{"model": "image flow-matching model", "image_size": 32, "inner_norm": false, "patch_size": [2, 2], "layers": 16, "optimizer": "soap", "precondition_frequency": 25, "steps": 8500, "batch_size": 64, "weight_decay": 0.5}
Rows from block 6, named by matrix and row number. Rows with one number belong to one attention dimension. Each number is 128 + 24 x the weight over its row's rms, rounded and kept within 0 to 255. All counts start at 0. Numbers have three digits each. After the name is the row's rms in percent of the matrix's.
# v: attention value (model.blocks.6.attn.v.weight, 192x192), inputs 0-95
# proj: attention output (model.blocks.6.attn.proj.weight, 192x192, transposed), outputs 0-95
v.89 105:095171122121131137116117127151105129126120162131128117088140093164094135121116084147081116113122150115126134129111129134116105124135088128171131130117134167136162112098119118105120152116140126147128166160105108148086144045117150130131122031163101096117122126125045131140146102155128105140
proj.89 112:113153124163120134119124131123116125101135072148143084098123136133126119087099156109148090110091117120109132147125137146141176143128127176117134210129137223146117113057149135141126113125126145137121103126108155171152114101121115154131170178175123146107134118143146131125135134091114141089
v.90 105:150134111087111122096077136136076119120114069128125181134119131145087119146141087144121128141144088153111104156117124148099178138141103150146136094147099176126112124152124087131109110156106135121184121135097133144199132174135139141130157130171117101132107124107126136127125106121102116118
proj.90 101:129098110092125126103147126152123118129121191125126125113122131079058148106119150119159118136168169169114106120130119123131122131123117120093125087124127130138144125144151124136148146128185120136100131113116132103072130117147136051165139133157130121140175134124163106121128116106201125155
v.91 152:098063106151124111152189124146140136127116100117128153143142127139175141139128155125171110113141114143107113161101076118128119120043135117141137075141124115138130131118152131133178118153136136140127136168169148152073135154113146123133110120095123132128131130196157120140158131118126109123
proj.91 108:160166124063127130113113118117120114148123131141120083155121133123131109150172145151120142122135162150087126111137177159118114127092128142172123137119151115103085122120084139109111108125118130124121120106102189182145126144103133138134118122160124136120126132090091108118108150147122134094
v.92 099:153152135150115154148128102132186158107143135119138104103124142120132103132093155110157119118123124185094102079163126168109111130114129102150120162149140151122158096113120149122150143110117128141197152116115147131132112139120140098118204102118125106094150120144159126128050124135143137129
proj.92 101:157140128125120097148114129122122097125102099148118162139133151108133142135110100151100098122128106165112105129130142081112143147059113140100134158129109127129100117114080125114119142111141115141076105151124135105137165145142105143118143180115135140131078127088072164111145124125100113131
v.93 079:130133111124109113108118122142125118146119097111106197066104099134123095112117126119128142126146119068094131130112137126131083127180118159128149164146159099116132116127114121177102146139117128118179154152103111094123113166148125177131100152100130121106162133090110111114086140155088115117
proj.93 101:099131118149137162121098150117151119145120131137112104104142116074052137114115133153168133141139137120105129086110117133108148123158070073142131100109136094135104120133128118140119151127121106133096135124080117103139116125151142116168087125115149105136093131147152139131130122089232090181
v.94 111:163153093164129117118106133116158117151134087110117149120141127143107091116120110148184130121102135154099150118158158093125116129101140102148131104117090101125099146174141131130032150111169125122073137124127155135135113104138114094120107192126141201133102134117131125127129151127132144121
proj.94 104:151103124140142122141122136119131110112128170110149138117134134133082170149124159120079129128140103149091139115176118166127127140116113115096141127137164108138134136159094125153196120100114128126160114153165135134130128116148105110130094077068110087149111127052115113118098112114134146138
v.95 100:148156130148109101124093125162144153097130113079144175105109149104132127141186126132132095088064112119100078149147130170141117127160143144125122112167073121103098114156117123115248136121049131110066097099151137116118135149141101150128099106147094114133118114114100119111110129140125102127
proj.95 104:127083106159119133160158135149119115142136169126131103137124136121104130082142125110135140154114121124118095125134143136128140120141088083124116084151156074123113130136165119117037129112205126124184135132135093119114137073126145116133123141137113148126128141112147119130144123087142092160
v.96 067:147149105132125169113116099115145116116168143141138112090151144135121165121123132174133113091110158123116169103120119110153148087106126123158111169129106069148128191140105161109075114121145132120140122146119129111111130105147100141131172143060173132124153116085122102138135169109141135156
proj.96 081:143142150118135100126152146140125133123116125130124103085123124120134122114112135137100171135145135154135149158117138153130155118098149174107146164126136079125173146147137148148143069106142130131124073132108174111132113121157140140149145079180121110134145110099119140103103100216130138110
v.97 065:093100119165126146099169138107107105111106118139100091131145120167152146136153128104109124138146089164112137121164148131115160093139082106132142102136166132128159130129140103118141099128169129151205111129155145160109131110126129126115141108182127112152114110145146109109140153131115168120
proj.97 077:104149114172130135149118130150128156117133122128137136072129141124099121134140133079164106106122148121115129102139095151127120129168111089126128105136083163131094117135120147169131128115114125124097083105140137134112115149150119165140138122075142136120150147167104113135163117114209146154
v.98 095:111123134102120096138105133106049125107147148157134145141160149128090130151090121120122165146143072155136141141113128158128141116118110158126177125120212168130122115130111120125153110127119121149125132152156105148108140121135102155132118119151152127160149132096133133142164127133119155162
proj.98 105:102130132125126120165143124122159147100115106161123099122114121119152127134100136149114162140132163143149099120123121111135094132095158126128131073125080201138139125104143126110124144130151120147132139114153140139157104144124127185130099169102128152123146130102120122131109130135091089075
v.99 081:073120130157110126143136156144080139177159126117110120121138127140163122127071180113157153165129119158128108144161125143153123122137093150171164132161099137132110124138127132107132114135131132154127155114139108132151144106116091123137190128177147144110140127156134139142161134082108152158
proj.99 090:079155110191127154137124138142139142115143125147139106095121136125164110131121114141117126088139133124082122098138114148129130130151072057106123114108131209128111102134157125152110121121138127125126073140145096132067132142126124153165149109083133123108152130152104128118145130166194107090
v.100 078:139155117156145135115141145126164115127133113123119127101125110137152162128127100123127111122126146162136130128089121098167087112121122085146091166117143086136123111151134134149153133115169129130146103156164145150092112106160114101136132130076171158109116112105120128117111125145147136125
proj.100 088:170118131130118124120141126127087148134129154114138097113135155114110119135133138106099170124126125152131140146138140141140145116092149196118135196133113067108127145147107132126120092134119151137118077148130143140187130145143129112125136108208127119134139122113115139120108124162145180157
v.101 070:125163130123126141129098120129136125155122148112129099119180130128140128111226113135156137085085092151096167111095128131172137108124119155151137120156138102108094116127125144130149147155132126134171120122127107145150154081137106150131131169158140108108084136105099147131127090133122141172
proj.101 079:112141115122143100159135127125114114129116078174136154158128098126138129121130117120101156138126168158096120146141126126140080124178099085122119100138110139128124149114131129148121147120128125130096116106117127169097112075157145153166122129061140137140181129124060131150134120106160097041
v.102 060:155106125050112102134080126114095146136093136142141145107084126126132143134134113099100123119113132154131137122132128134105160130127146121094096175139139137154095118113091099122150144129104122126151138135117085121094106125126134147129140144101128097103117124118102105137113121145156152177
proj.102 077:128135133089138098139132155116167101141109106148115124148112110129112128074103148116119165141153182117126093154121150122120144132117179174137120129121127114133157108115134121105118163120161108141121118131120115150155114075113122173133132129149127143134106134095124117124128134092063126051
v.103 063:123133166104128124110162161164142125111097130112124112142165114117147127117157107165148089118128162109151129138146118072114149153098160104135130135115078108140165113148109137154150135125151129127132112089114127091102122134128152159124125144124076111152108140126127143117068122131150108141
proj.103 083:170132143093121103087103123111131086156126157090122168150139111146051137102146149115134133142133134114164158151098144130113159109115186178118117169180146067123167144135098109128126113150115111133128119122108137116145145089119139108101148141156127135104090146137157122130162116116095139132
v.104 071:147133107143133140134086108105088137156091112148111116181126104112096082128147146170119089126110101126126198144146126150088142112152149108143182086139151194144155136084123139113038118116134119126138125131118138125127138112118123127121080133191142123097136130136124129128149130141119140134
proj.104 077:097122130144146142144163115121159118098128089138147149143116102137166101138130100141143120134122116138119149114138096112122080130160133089137125077106142187139100126092170138136164156138105122131134184109169124109124082094109114149117110154058132118104157121150146117149091139104121105107
v.105 067:114092082097141133119130140093115120128098111159137172093124118126130135132131126126105143149106120107093176118084120124119135124095137161118113143139180093158123129134102114164107122137110128126109129133119115096131139109111169139119128172104123098073172118084102135159107117155156135161
proj.105 070:086096144106124081146141152127140113124137123125108099120080119125139117112122154137161107125164162110139114118123154123110142128140163181130115121143074108112114108098121168124132139104147112138139144122080193118132083104139130148126136127133107139141094115089155151155097138094074122044
v.106 061:134084144162132108122157119142089135148193101095125124160136095120103087152127195134127101167159136122119153146144144135052154116092163127124107101134149141136174136136155120157145124170139134114167145142136161121140155134125127133131085116128116142179126133188168107127079133153115142139
proj.106 070:161127132144133132131126149124154096147146159090163143108143144142089135151154079130175078109115122101131141106122065139122117148129165039130135134141072148145102132171110125129137146134124126155093133130145122081098119153134140082106123120084120123146130135194111144125158131078109142116
v.107 088:166130119182121130133128166153115167137135085097116111120122153134098105125130131137161146139125141130140101100120132103139124152132125115147113129154188152124113094130150109168161137108128134108105108132141150160159133121116110093128096129096158123136156111156168117132131095124112162124
proj.107 082:175133109154121170112116129134118148154145167110109082136125131104111119123114129132097150118115064141088132124134089161126145122101096130142119127105100140117112144158097152145111135147126125113149073134155104131128141153151115130132105115140133166111140113201093171129116134176208153147
v.108 069:123101146087146131110100118125153159114103131100120164162129132171116109145131123129155135147117124167129153111118108131102120099154105150155104156150136158158077082143109080105133149152129132134132127126145115121137184122140118153115147135093127153148125122120133121121161137113126132074
proj.108 085:114171120119159129150131111149102132101127113159086103144101148080146108120105143154081206085113130133122117115136154122149129137115103176110127102080122174132147121126110143140096134138122142122122146132149110154168155092140130160137126127141099111116120133090109138105070136173109145183
v.109 073:091131196177103126081142108144120153154111105127125104087136126125153151133093122157120109154152124109122128108140131137132117123138067106138144141149112114139200132140110088135140122134131137127090103117098188117167147098115124096140137150134144145142117115096105143119079087158093124133
proj.109 093:086120126156125135123121158108128117106126132108158119088120115101133107114117135101141080121163134124099124122152105135128154143171087149136116151130113159121095119132125142135128087124120122142150092104097185125074141116143130067171118114120130129152122128146123162141167127070222133100
v.110 112:144113127179096121142111130139082136120149118164108136131110157124116150156079121133177157140132114186108129109142147092150150138112112142161127118148149138129070127185131134150141161147103124132133135144114115151096136118145109128127114138050154148126141120130150135136168108147127174145
proj.110 105:162131117157128121115135123136142131124124128127123081131126100118115137116086105159074227129117136169126126119117090149129114117075144144127122120119096142121169136168111125129126150123156120135118076123112128135160126147152138164138117124140127137146174122156084116129099133146141144108
v.111 070:118114119108146151127101131098121161117144163138118159133113162117088140125142129153099143143135115162154119128103118149109090111152151150111150145126197126142069135145085167119113112114132127104116116153160081148094123133124112151128129126093157120138147128106171113122158108131144142099
proj.111 092:138127130099125136151141107135125148119123109147119082144151122106119135147107118153101192149096128160168128145115147115144103128075146154126125094130111102144185127134119116112131146124143140125135136130158103146192124137120127192105114135160126139142144125085113105135093120204063127147
v.112 078:180114133156129162130132143126150143143176126135126133167126157116125125121129093143094138137193111147153143112108151132150133157140074078148118124130163099129105105106109135095142198159131123099123197134100178102129131148128115113126140164135159097133137120143162102110116153142143130120
proj.112 076:146101127124122103133136134140078139141136179113145103143151130142077152151121107124199100132069147117173164115125108110119092117117124136135126145112147076113151135140145146143120179104154128124107145123070138081153131126132134103094122133123120131156137119231107171135119137100110134149
v.113 080:091112137099147144114152113107147151121114171099133139126124132128163157158121112114092110123143149148140144142137106146118140134091140154128123117101073032114158127117114122121100099160088131138107143147130083111063112137120149143127141147114102129094122131154142167151106125139140097153
proj.113 079:111169134072104133121133147133149151100124100147126163121112117122126146138125159121143084153120191119171133125104177147137133128133094117126108150144150052137145121125134124120146117135156127121168140154097133114119112106157151141117114120134122144140144106080099139117143115135037132060
v.114 073:058115111104121125104111146117104117149151149101109138131158095131169153099145095154112107121152101133128124155128109132161137102111130168121126132114172113127099119137147133140139156165073128120114067118142097129113112091117153098129125149126144100135126127096140138141126140139139087134
proj.114 078:090132142093119140152136133127146113114134104137124162108116120134152109130125121091106129114153195097133137145142210114133113125124143152119116129133049132153109140109131140128131131126117130135134140126115166164143117092098102104125122164174110119113118128077113120126108128107067107067
v.115 076:075124101080124123127125160112157111128156141139114097170097095139137135168125162118129167154100121150106130190121094135091189138073142164125132109130131102123090149127121128106128140152112132115162125110135106129057095121125114123119102065108137139139107133099098121145134123119134142100
proj.115 085:088154109092132173147106110126103128122122092135095203143134136169129131128118124117156129137130205117130132114150196102120085136092174139147133086126102127141137113098147138131138159133139131119129142127151151133150125084120124124138106195184126129122092117094103087102118131111118159143
v.116 071:114141124134124095136092117133118102117143105112114119093129099132158123115156119141123130188081137106102121179128128195124135148122174146124152112118138165101108131159144120142097126072128132134123118114099157135096126134117110099132179080157165124090152126152164154135134178153133076124
proj.116 075:148126125109135134133147120126155154151123142123105099138150122145196110166157147108158134090078115109091126091096126071130082116083112090145121125100107111109120156160141145137139146127110135149125213149114125113139101153113133151097156163138141114154137123183115101137111109152103082131
v.117 073:121143128127101112101099184093095112146133133125117130145126096166185144143130074134103111172120138168139130095130140107134163110159101145107107118112111144128143126145115129118132142116098125120087153075113135112126130124139116115127188159123115100138151125094118085129095119131122127163
proj.117 077:103196115119145104103130140133149139098131122097144173142115179128132140125161129103137126123120138145164159166159127143124083132188144107132102145145117168134079102113105122089095095139111117149146105089085155121142198153137132147132110101119140127131147149136116132141134140133143149074
v.118 090:112101141072133122140153118138176115116114146132140162160143131170158160141111113117145125118170143134134125164132101149132140115098125187115119166123137130131166162126120133135108110171102137132134121147123071132097108137108133128127120075084117071161121131115115127142110120104123100087
proj.118 087:071172145113130168121114137147102094111133109148086135104124112105145112138116137115077119125156149097137099103117165108132146122135062148136114081127096158147116113114128125143155100123154143141126120110136136160074145081130117112164106130130128121127084126050129130119154141152097090149
v.119 070:162193109120133119105159135124159111134114161142144159114155159166120120122112114127099105197114154135118137109168136131119153148155125148120110170080137144104142160148151093135118169127164127127123163145113135096124127088154112132125136146143157139140137115087145152111138184111112133137
proj.119 078:152133112125114117096099153124116165117109084141112123117117090079111138155145139119154101088114142137137124141143111095129105147199134124143096151121133145151113099110089121122121115128137123141116137095086185141112154110139127146136105104127126116126119142117101123108144136137151093130
v.120 076:089127127121118115115121165127102113139146160112114094110138110115112136113134147100074147144113121092134129154143109077137158140108160137121137137122135097141163114120083123121095101109151134141121145079189070141113164143134118145123146118164124149128148149112134148152154131125128110120
proj.120 082:114154137072141144167169144125145122114134076143132167123135106153145125117134130122107146151150155136113133143151190175130135122115137162118137127151126134131107141126135143122137125152103132154161177097175139158145112113096116139131120158129143119113120131032132127128107116141086127114