{
  "dataset": "photos with spoken descriptions (Open Images, Localized Narratives)",
  "conditioning": "none",
  "cond_dim": 192,
  "norm": "layernorm",
  "head_dim": 16,
  "fused_qkv": false,
  "layers": 16,
  "width": 192,
  "positions": "relative_bias",
  "beta2": 0.95,
  "lr": 0.0024,
  "eps": 1e-08,
  "max_precond_dim": 512,
  "weight_decay": 0.5,
  "adamw_weight_decay_other_params": 0.01
}
Rows from block 13 of a small image flow-matching model, named by matrix and row number. Rows with one number belong to one neuron. Each number is 500 + 40 x the weight over its row's rms, rounded and kept within 0 to 999. All counts start at 0. Numbers have three digits each.
After each neuron's rows are labels from the 100 images, of 14976 (inputs lightly noised), where the neuron reaches its highest value: "colour at peak" is the nearest of a few named colours to the mean colour under the peak. Only what is clearly more common there than usual is listed. The data: photos with spoken descriptions (Open Images, Localized Narratives). In brackets: how many of the 100.
# fc1: MLP up (model.blocks.13.mlp.fc1.weight, 768x192), inputs 0-191
# fc2: MLP down (model.blocks.13.mlp.fc2.weight, 192x768, transposed), outputs 0-191

fc1.610:532506477494452431535533435540562427546428547475536513465489601460421523541506442494513526511534478513500463505473531508493473434519479398456544484498491537526483535516495583573471554497445453508476497495514533443512456430456546553498535472490423551580548437491508564468558534497494469508481473472458524503464482526499596516510535562493512532546483509439429556441407520495549561595465531442500490521493542537513544393470472486520530495412470483541474578500551459456467468439535535511529486504525523464503547513485522463475523535480458454522491506498504517482498534504501483491
fc2.610:578525510489570542528486470520448534488569525449510539494529540456409454498482507499502485520488485494566521414491510445537452484487531515447468574571456499456476533472496473476492449421528494466522408508515480399562487475457501528457501519545457499448528507426490524525513434496448523505503516467499547519459521478436481442453421531575420485494499466499550523511501515474474554469488470392493493498496519485545468506477591536556469448446513478607535511459512447525458536440547526511445522464497476532474472478481415520485447463508481525580487531496454461475497525395466507489
colour at peak: white (27)

fc1.686:534500460521536518525496504520534477515536476545486410454483467448515498486453496512491497465451486529475480513487554476517503533549540489525496521495525465527480521486443509486463505486508513501447464588403530484509544520514456449502461470412480547514513524546449441534602485519517450604522459496483505540480491500495488526491488495533530538519470505572422568456448498478499499491482507484463499470651480499584484528553496513494572438496607498466555568527515586555391464421505465498559515468501525509547464490497504427476455531470477489498532522524534553590576539453491499550
fc2.686:502498510523488508505561526506502491505471530518502534512490493489581479499490488467519476523475501497516485489485874486520498508493477503493519509487505601510501483478505582481497500489500497503490471511517518499493505554509541487513494495493494481496485488503512436517498491419526386495482498473564478476486523506476515479426468320505497485489495504510537504519512526433497493500535510462473514516499557489402473512483501488557493466513495508492515480497498491487513494504505507504489497497481488596477511472512478474498512503497512530490507486495497499491522505486496493515
colour at peak: pink (30); white (28)

fc1.396:533518462500519491488556457505506543549475503529546463539498483470610500504515491552464476484578555463440638454477514540487509473484506518515549490468513519502540496461463521483522531533475508483418454531567499521427478370519426464495533464505539480540517508502634539478484513563504518472532481518491508517467523495463484498543500478504513461486516468535498485476519450490434531490565495489505492439485350536469451520499440477506574489542509508486485498508565485510556457546470471546648492546488417446512479457459518477546460538505518446534467509502472506469533485449519494496
fc2.396:497532482609464488520524518536509508510533463471540456502499469508668501557528526488538521508601524524484564480532491458573478477528523529517500491488535482541531499546468500528492513507473480561474471511512526485578576313471520481482482480481531540494490489498502536485511484638509475512494526451462533497486541480509510468423520514529486456497498518540504476489510512545485522493528474459471528517490689480396511503501514474327522447509526508525537518504453479519508496499476518494499498493500505509477502515504489507456493533492506544492487468504492518522494476527494529500
colour at peak: grey (75)

fc1.147:484467490494524501502461507535427491519458563465488465601443484533494527478504441498503462510471571476517519547478566498535490512444570492484479531470553562517511493469477474516499500510556472534486443492406558488485513530487459500478402412491470463495491557522524424537586464462525512368526500465509559491490527497461480483475548492493520458511454469556485570410539478515509504452496535519486432429552500508452530495542496528444520448512595489402462534470520532579407526516502461557555490495467514522489491464513506529482428554558438502494492449559511473510558500552542506522
fc2.147:515500494494480499484486500489508493523527519512520529500485498495550513527495501458496508521551499463508506494484839481530487510505513499504513503491523562516532501504512567459516517492530488503517519500519487505488472595493562469481503489467489470509500520470493508509521508316517415518521494546541470459492483506493519495478483331511492509515499496483494487517507503453518506514497519496461504533525543456402510520495513493558488529531522499495491503500537516494496498513509505482494492508493513622510483506511489482482509512567500575517487512515542487508504541517475501511
colour at peak: white (63)

fc1.507:499450522494482602487421561455399454506563533493502508512502468488474537511516467491486479510442527477487480487513476466574451513485549482487487561519465501545555488491475431536435505504459451501602492570503434493490506539462455512508535506505425523458557526509535458479527478466468476518433504463529499458551378497498524467532428489550538476463499498504485481571483572462502547544478496541439436506548476494461522540523476416568476491503520531470498474538451528507478519490573496552437520589515448510575486582513591497494504567499436472496523465466492480468473450547487484594
fc2.507:509497486489483511449501515460546536507517565516554511564517464498490490507563478496473577547489468509511565552430503392449526578526490512488487537524404392573539596472476509417456548444501505468493444534567523534454482524425493461491516495463509485550525421559450527517484492476558492503559476536514530513533595478548473530476526457604501487469566497548519463475479455575498522451521500475568462507498526439482560458534538534555473494478517486501487497510516543490511546519549457526563448490484560490435484567518510444433514530523448533523475473461489479492572519499479498471
colour at peak: grey (72)

fc1.405:472459434512509488469506415484503563510492567466460468468534414555560512509502470536525486526471524473498599457476465557425516494487503455544538552555542480463499479468508561503508417532570479516574500484498484487523459505522562527486493456497497508495501444540491456554425505507530610473426504450559586534467527519519529504517534497503485522505495519506485409507531481500493503452500508448507533469467513475501426512432520464416467472552494475420490491485597488548405510487493436498474432505487504515525564605432516499531488496490456530536436393535532484475488459513481510463
fc2.405:502516474491492468570536511446500509445447499498492539485508483500574498455458513460485431503504430514490488502574493456514485539506510509543380532527574587474499448520471498525484465520508500526474538493506460523471504476584500475517485523595509564519492597393477553468536516518529413533535503544504512447490484515520527578509469527592483555534471530563526583457482479507498458505560545541462531461501420528498435488512520518457483484542522510478503501487473403477462522468482539465459511453504510603470502485508512515472519545506456472442501555517482525493473636455547511587
colour at peak: red (30)

fc1.456:485561486476508551457464499525512447512533495510461523505494521504489484516515515467488491506520458492483439502489393487510533552499480481407525504512478521492452526534504453455489502500451486451504549499385483514517523429536494519405483522527484530509492498494434551425465490548490564620501561491461443395524464516495506491421523452539513558434448513463472555519510510471539489537494497497437568675476555509554568519473514495526477499475468451566515497523452488538540451493508475455453543472508520532516513605556492439555518503523503489507532516468500522474479525540493596523
fc2.456:529482495503511490502476487491543533477540480496481419522493499520509497509492492532503509510437532500522447501465584492516524490512525520490496494504514438506505452486508559486493506525473514491521487521519498482479481411519362513508501478515513485521468518528491449504518517487484371529503483476572511747524491494499481506660493423502489566517495474455524481504504501550499495457465438472503484478482541479573548512506551531660499444518501491490498511499629470482493499497485514511535502509505493440493501474522532518516490487530508422484475487501483526523492461509450510464
colour at peak: white (86)

fc1.33:474506425515474494516456475538529549503477535498487489518541471630597480545498493564519442515515497497495574454544461485485525486460489497550487551559540557518507475486469483449577465556541438518573522505482515489516490509449539570492520513525532495463486442566518452459424544517595525500503522468560563511486474507586550428508490487522503508489495518438526488514514488468452476444513483493484505494423488540468492540468516447432477510494508502468475485470550505560415570448539407500514452468488512493566565608454492504478503523512439543472430386517487545515490474521495536461
fc2.33:516510498532422458560493514444477441520446422432474450535511517458593432467469440502479460501505458483512486495540495484470419566499515449501523565518508606532511457504474512534513467538498508533472507523468542497428465465526486441474502526551522559509443520395507516491532490509604400553474470508571480439486455447479491554510544524487498554491435510529505491475545459516513455481489524475469553486532448495493418489530529491449498517519509523493515509546466458509461518462434531523424492454500525627488529464463511476521557518522552457485488475517508584491454565524519457589
colour at peak: red (46); orange (26)

fc1.94:515508434507521568567556492508507542538505533493475529425507469513550459461441460478491505531454524497513531528486403488514474507508484524608427521510495424502562481499499504524515520533496497498540481515609495477477448464465577499399547534507513513485509582507521420497506492485481523396502533515508503458540546503485524454496482383467484481533543494501479496514515521410503509490531418502507422378523456505564557522510517501501539603489487542521513499501544530480487585387509532508556502502519503485509509477469490482479496506505464553482507451552620526544473512475489466500
fc2.94:499514492511506493490563502472459413511390459504516530498515504457608483528487490473479523514432508513473516502515729490543479513513503488487514502515507598539533548501505461476494489515551505535489503515502486501557488488517571481557512473511467534496504470451475618501519487577477548501484496461476519566445496504510488503487523538533523481503472529515529469489519478514527500516500596526499526491494494517421471505475445488363519652516508469484495511510345506488502517489510484481500503522480482464499481519453499522456512498496470591515498514514449496475535504490499513517
colour at peak: black (43)

fc1.544:441453511577537533472522515480499550520549544492460457494486564457487520549487531496502540433493458518478499486498437537487535456473490534486561501480454434461493484568429443436483523501520538543512487511447538454471486585494487524398480519505508489487523566494525539500494518570449519554511378517507540460521497462484494527509481455471391484449521560451546457463485544460459585489474542484564546373450532523544511499553489468490482479471507517531501496458503536506582443413477560520474469569444490441520500514428478500496439544512519542504557553499476556541494465496520547469
fc2.544:524495504474493480510544495534514478492604522501484439521522514494573500503485490513493499490521525498500497484500613497503516513507492518481510510489491481538511495506487236509494505514494498487502514518495493485528499499517452514539479505501500493503494476505471453499494507686480556499512471511455492375512493492500492517424478362496501466489504488510497471502486505521502491487488495487517509492528469484567499492476468493624493612507499506503476473521463529479513508501511484494499479498511492437498504507515489471498494504668494377481515522508524501520503482487482504486
colour at peak: red (25)

fc1.355:501554495478499531439424503539500471504507504505472529523491547490465480521491531504494506511545485485505420483482433504518554573484553468412551497515462541490475564521522448463489509511451497454497580514415502515521504427551474528454457502510483514513505459501452565468481463560511570575494536468448456407508444535490496484418500437556501512413440504492469537485518494484574503564462501495445533654464582492518564514518543473539469429495489477544502479516407485561529449530508462468451541480528523560499505570562518464565498505503472486517502536466481499487484549499470593497
fc2.355:527476494528495516462407485491516475476516538481505391508503466483458495455467483566508527516559490480561489478508486487528486484546535519515502482501518463494514465507513525487497499507459507489515495514494506474482470376510506535462520504474492482529487520501491459539484520505494353502506488513534530670491529499504502509581463429487543521505462469496504472536511472517509474458458463501497500518492462483530571529504527518645484354517489529537485492508734474474505511502454518525524459505512489435490516476494518526485531473529522526508511501513509510537473485495485498411
colour at peak: pink (43)

fc1.515:492494517511539467529527432464506526494440545540502493493493460522559418547504449542495482526519542502444582517472499475436569469536514476491537536474627439404504457479503505501573528529564451539533488476497472481491445459610510493497463466492548495523498506482486481532496521524590583442453503429538539534473565509568459507515541523508509470526449493508512452474504484524457483436486479542577559469467518533520509501498532526414456507534521478403480513500562459531484589531469483514483450463495561492504508502485493498533557512491479571559475418485519443500566447486564521428
fc2.515:517485506526521520533459482536494518519478512515488506439491446586549485520473554441471484455510461533523522481541492511484450488498413551590472538437494639469562511496516520566461464552472476529499535495521559521472506491560492510526525523547497559563485522521516545489517537525556446516504474547514502464522451520481551545508495511558465449490432502506511511529515526468475462520582620578417472517508483490489503485504426447429500528486500461493482488543454410455464543481466576489522498474495526558548473478486529498531440530483484453451489576496554432507497586489486523634
colour at peak: red (30); orange (30)

fc1.378:486527540539512418475471461494478469531485520514553482503484520476479503505485439541519496467565501509491517519519712493516529490504555493467521516511490535481523492504518502525524474491500505488506550480488515514524532488551476515666408446465494503521491420502511556555546493599541448504506478474520495641460474509507485489475500626519488435511520500515488473493480471554484486473473531511501535477471529518414489493528474492494473467525530474427507511495518494520466467592491517470485502484487505513489471440530493514514508489481511472524421522474340436521532500526512521514
fc2.378:511502505464504493493479522519511525485508536490505552511502456544418494495505503476499482509629507495515532456506210493512518528495512503513528490492489523501502528500511594558498501486523516483538474502501489463484488527480524489541498471485475469516494491516482511492493525768495468496497487496478480301517503508485506490519515540527503469509540475508494471472496497426479499479495527532496479502509499503501509501502502510425494521498516506505499512478507493520503488508502523485516470474513496514509487484482500493492510492523492532494487506483561473509506457480487496541
colour at peak: grey (69)

fc1.131:505501478478511499489558462476538425485509481569480515425457514520470505533508599510497507411506446510487416521558543488461547527509531510479499493496483512514453471525542531474525517469477558479473453642420530501548519474457476515437527548502426476513488504456498509484579547512529450559499471516506509544493493483515495535526444536548520542542565488528480520501543472565474469532487513437496491501499489443544497504475455442506523543499376508497555717544502507493467476487487485498522504474469476485550480502483453386516475526455556501513527525473556504515498482516524468511
fc2.131:485526495457495508492560498486550466502499480558515461477483512515414470499509513501489493490577503503540447503490792515503496500477432489495465515493521587510530490478525534508480488495454478492490522523505497510383535526495522508524509496510497322486514499528505466518484490430485394503514502498508526474442489493474514500490483433473484470510519530497544507492496510451496492513535478499509467505488597480374467460466460495540504548517433526508406458495507508506503496495504518488473462501489476556458494479480482486507491480474502560482509472464516479498493446493504491506
colour at peak: black (41); white (27)

fc1.513:537459493471520555530476533510524513539476475513480459444480500477564501528513551487502552562462484495503521529477467528515492474539587522505490517486534542492522559587485494527522518544480479479552488449585514495505512452490487552382492464510450493535511544520471543511394441490500418397532521483561533621482542487539495475529465403467498463518456460525593573459461549470528508443522479520497455466534512473508497465440518489489530456466589531456483521495505528482452518494541581500494459453499520518469499537500547583496506514616451531522509456565443543544502556484498462544
fc2.513:495506494465505488503482509510482497512497521486493510499497460437588518462515514492454515516402493504461481515504807505557502506500523533513518499508511456511530490491494527513519469501498498513393459502487497503445511506501478535475493501470523626472501483501524508505519476450495484525478517499480490468529508503502466518462509274510502498488502502526499511509516485510513487526490511512460519562483454462413530496499521495445492500510549487495605506516522525482508506490520481529508517478493511560476491490500488527467479519561505594501482504504511490507492430488509484504
colour at peak: pink (27)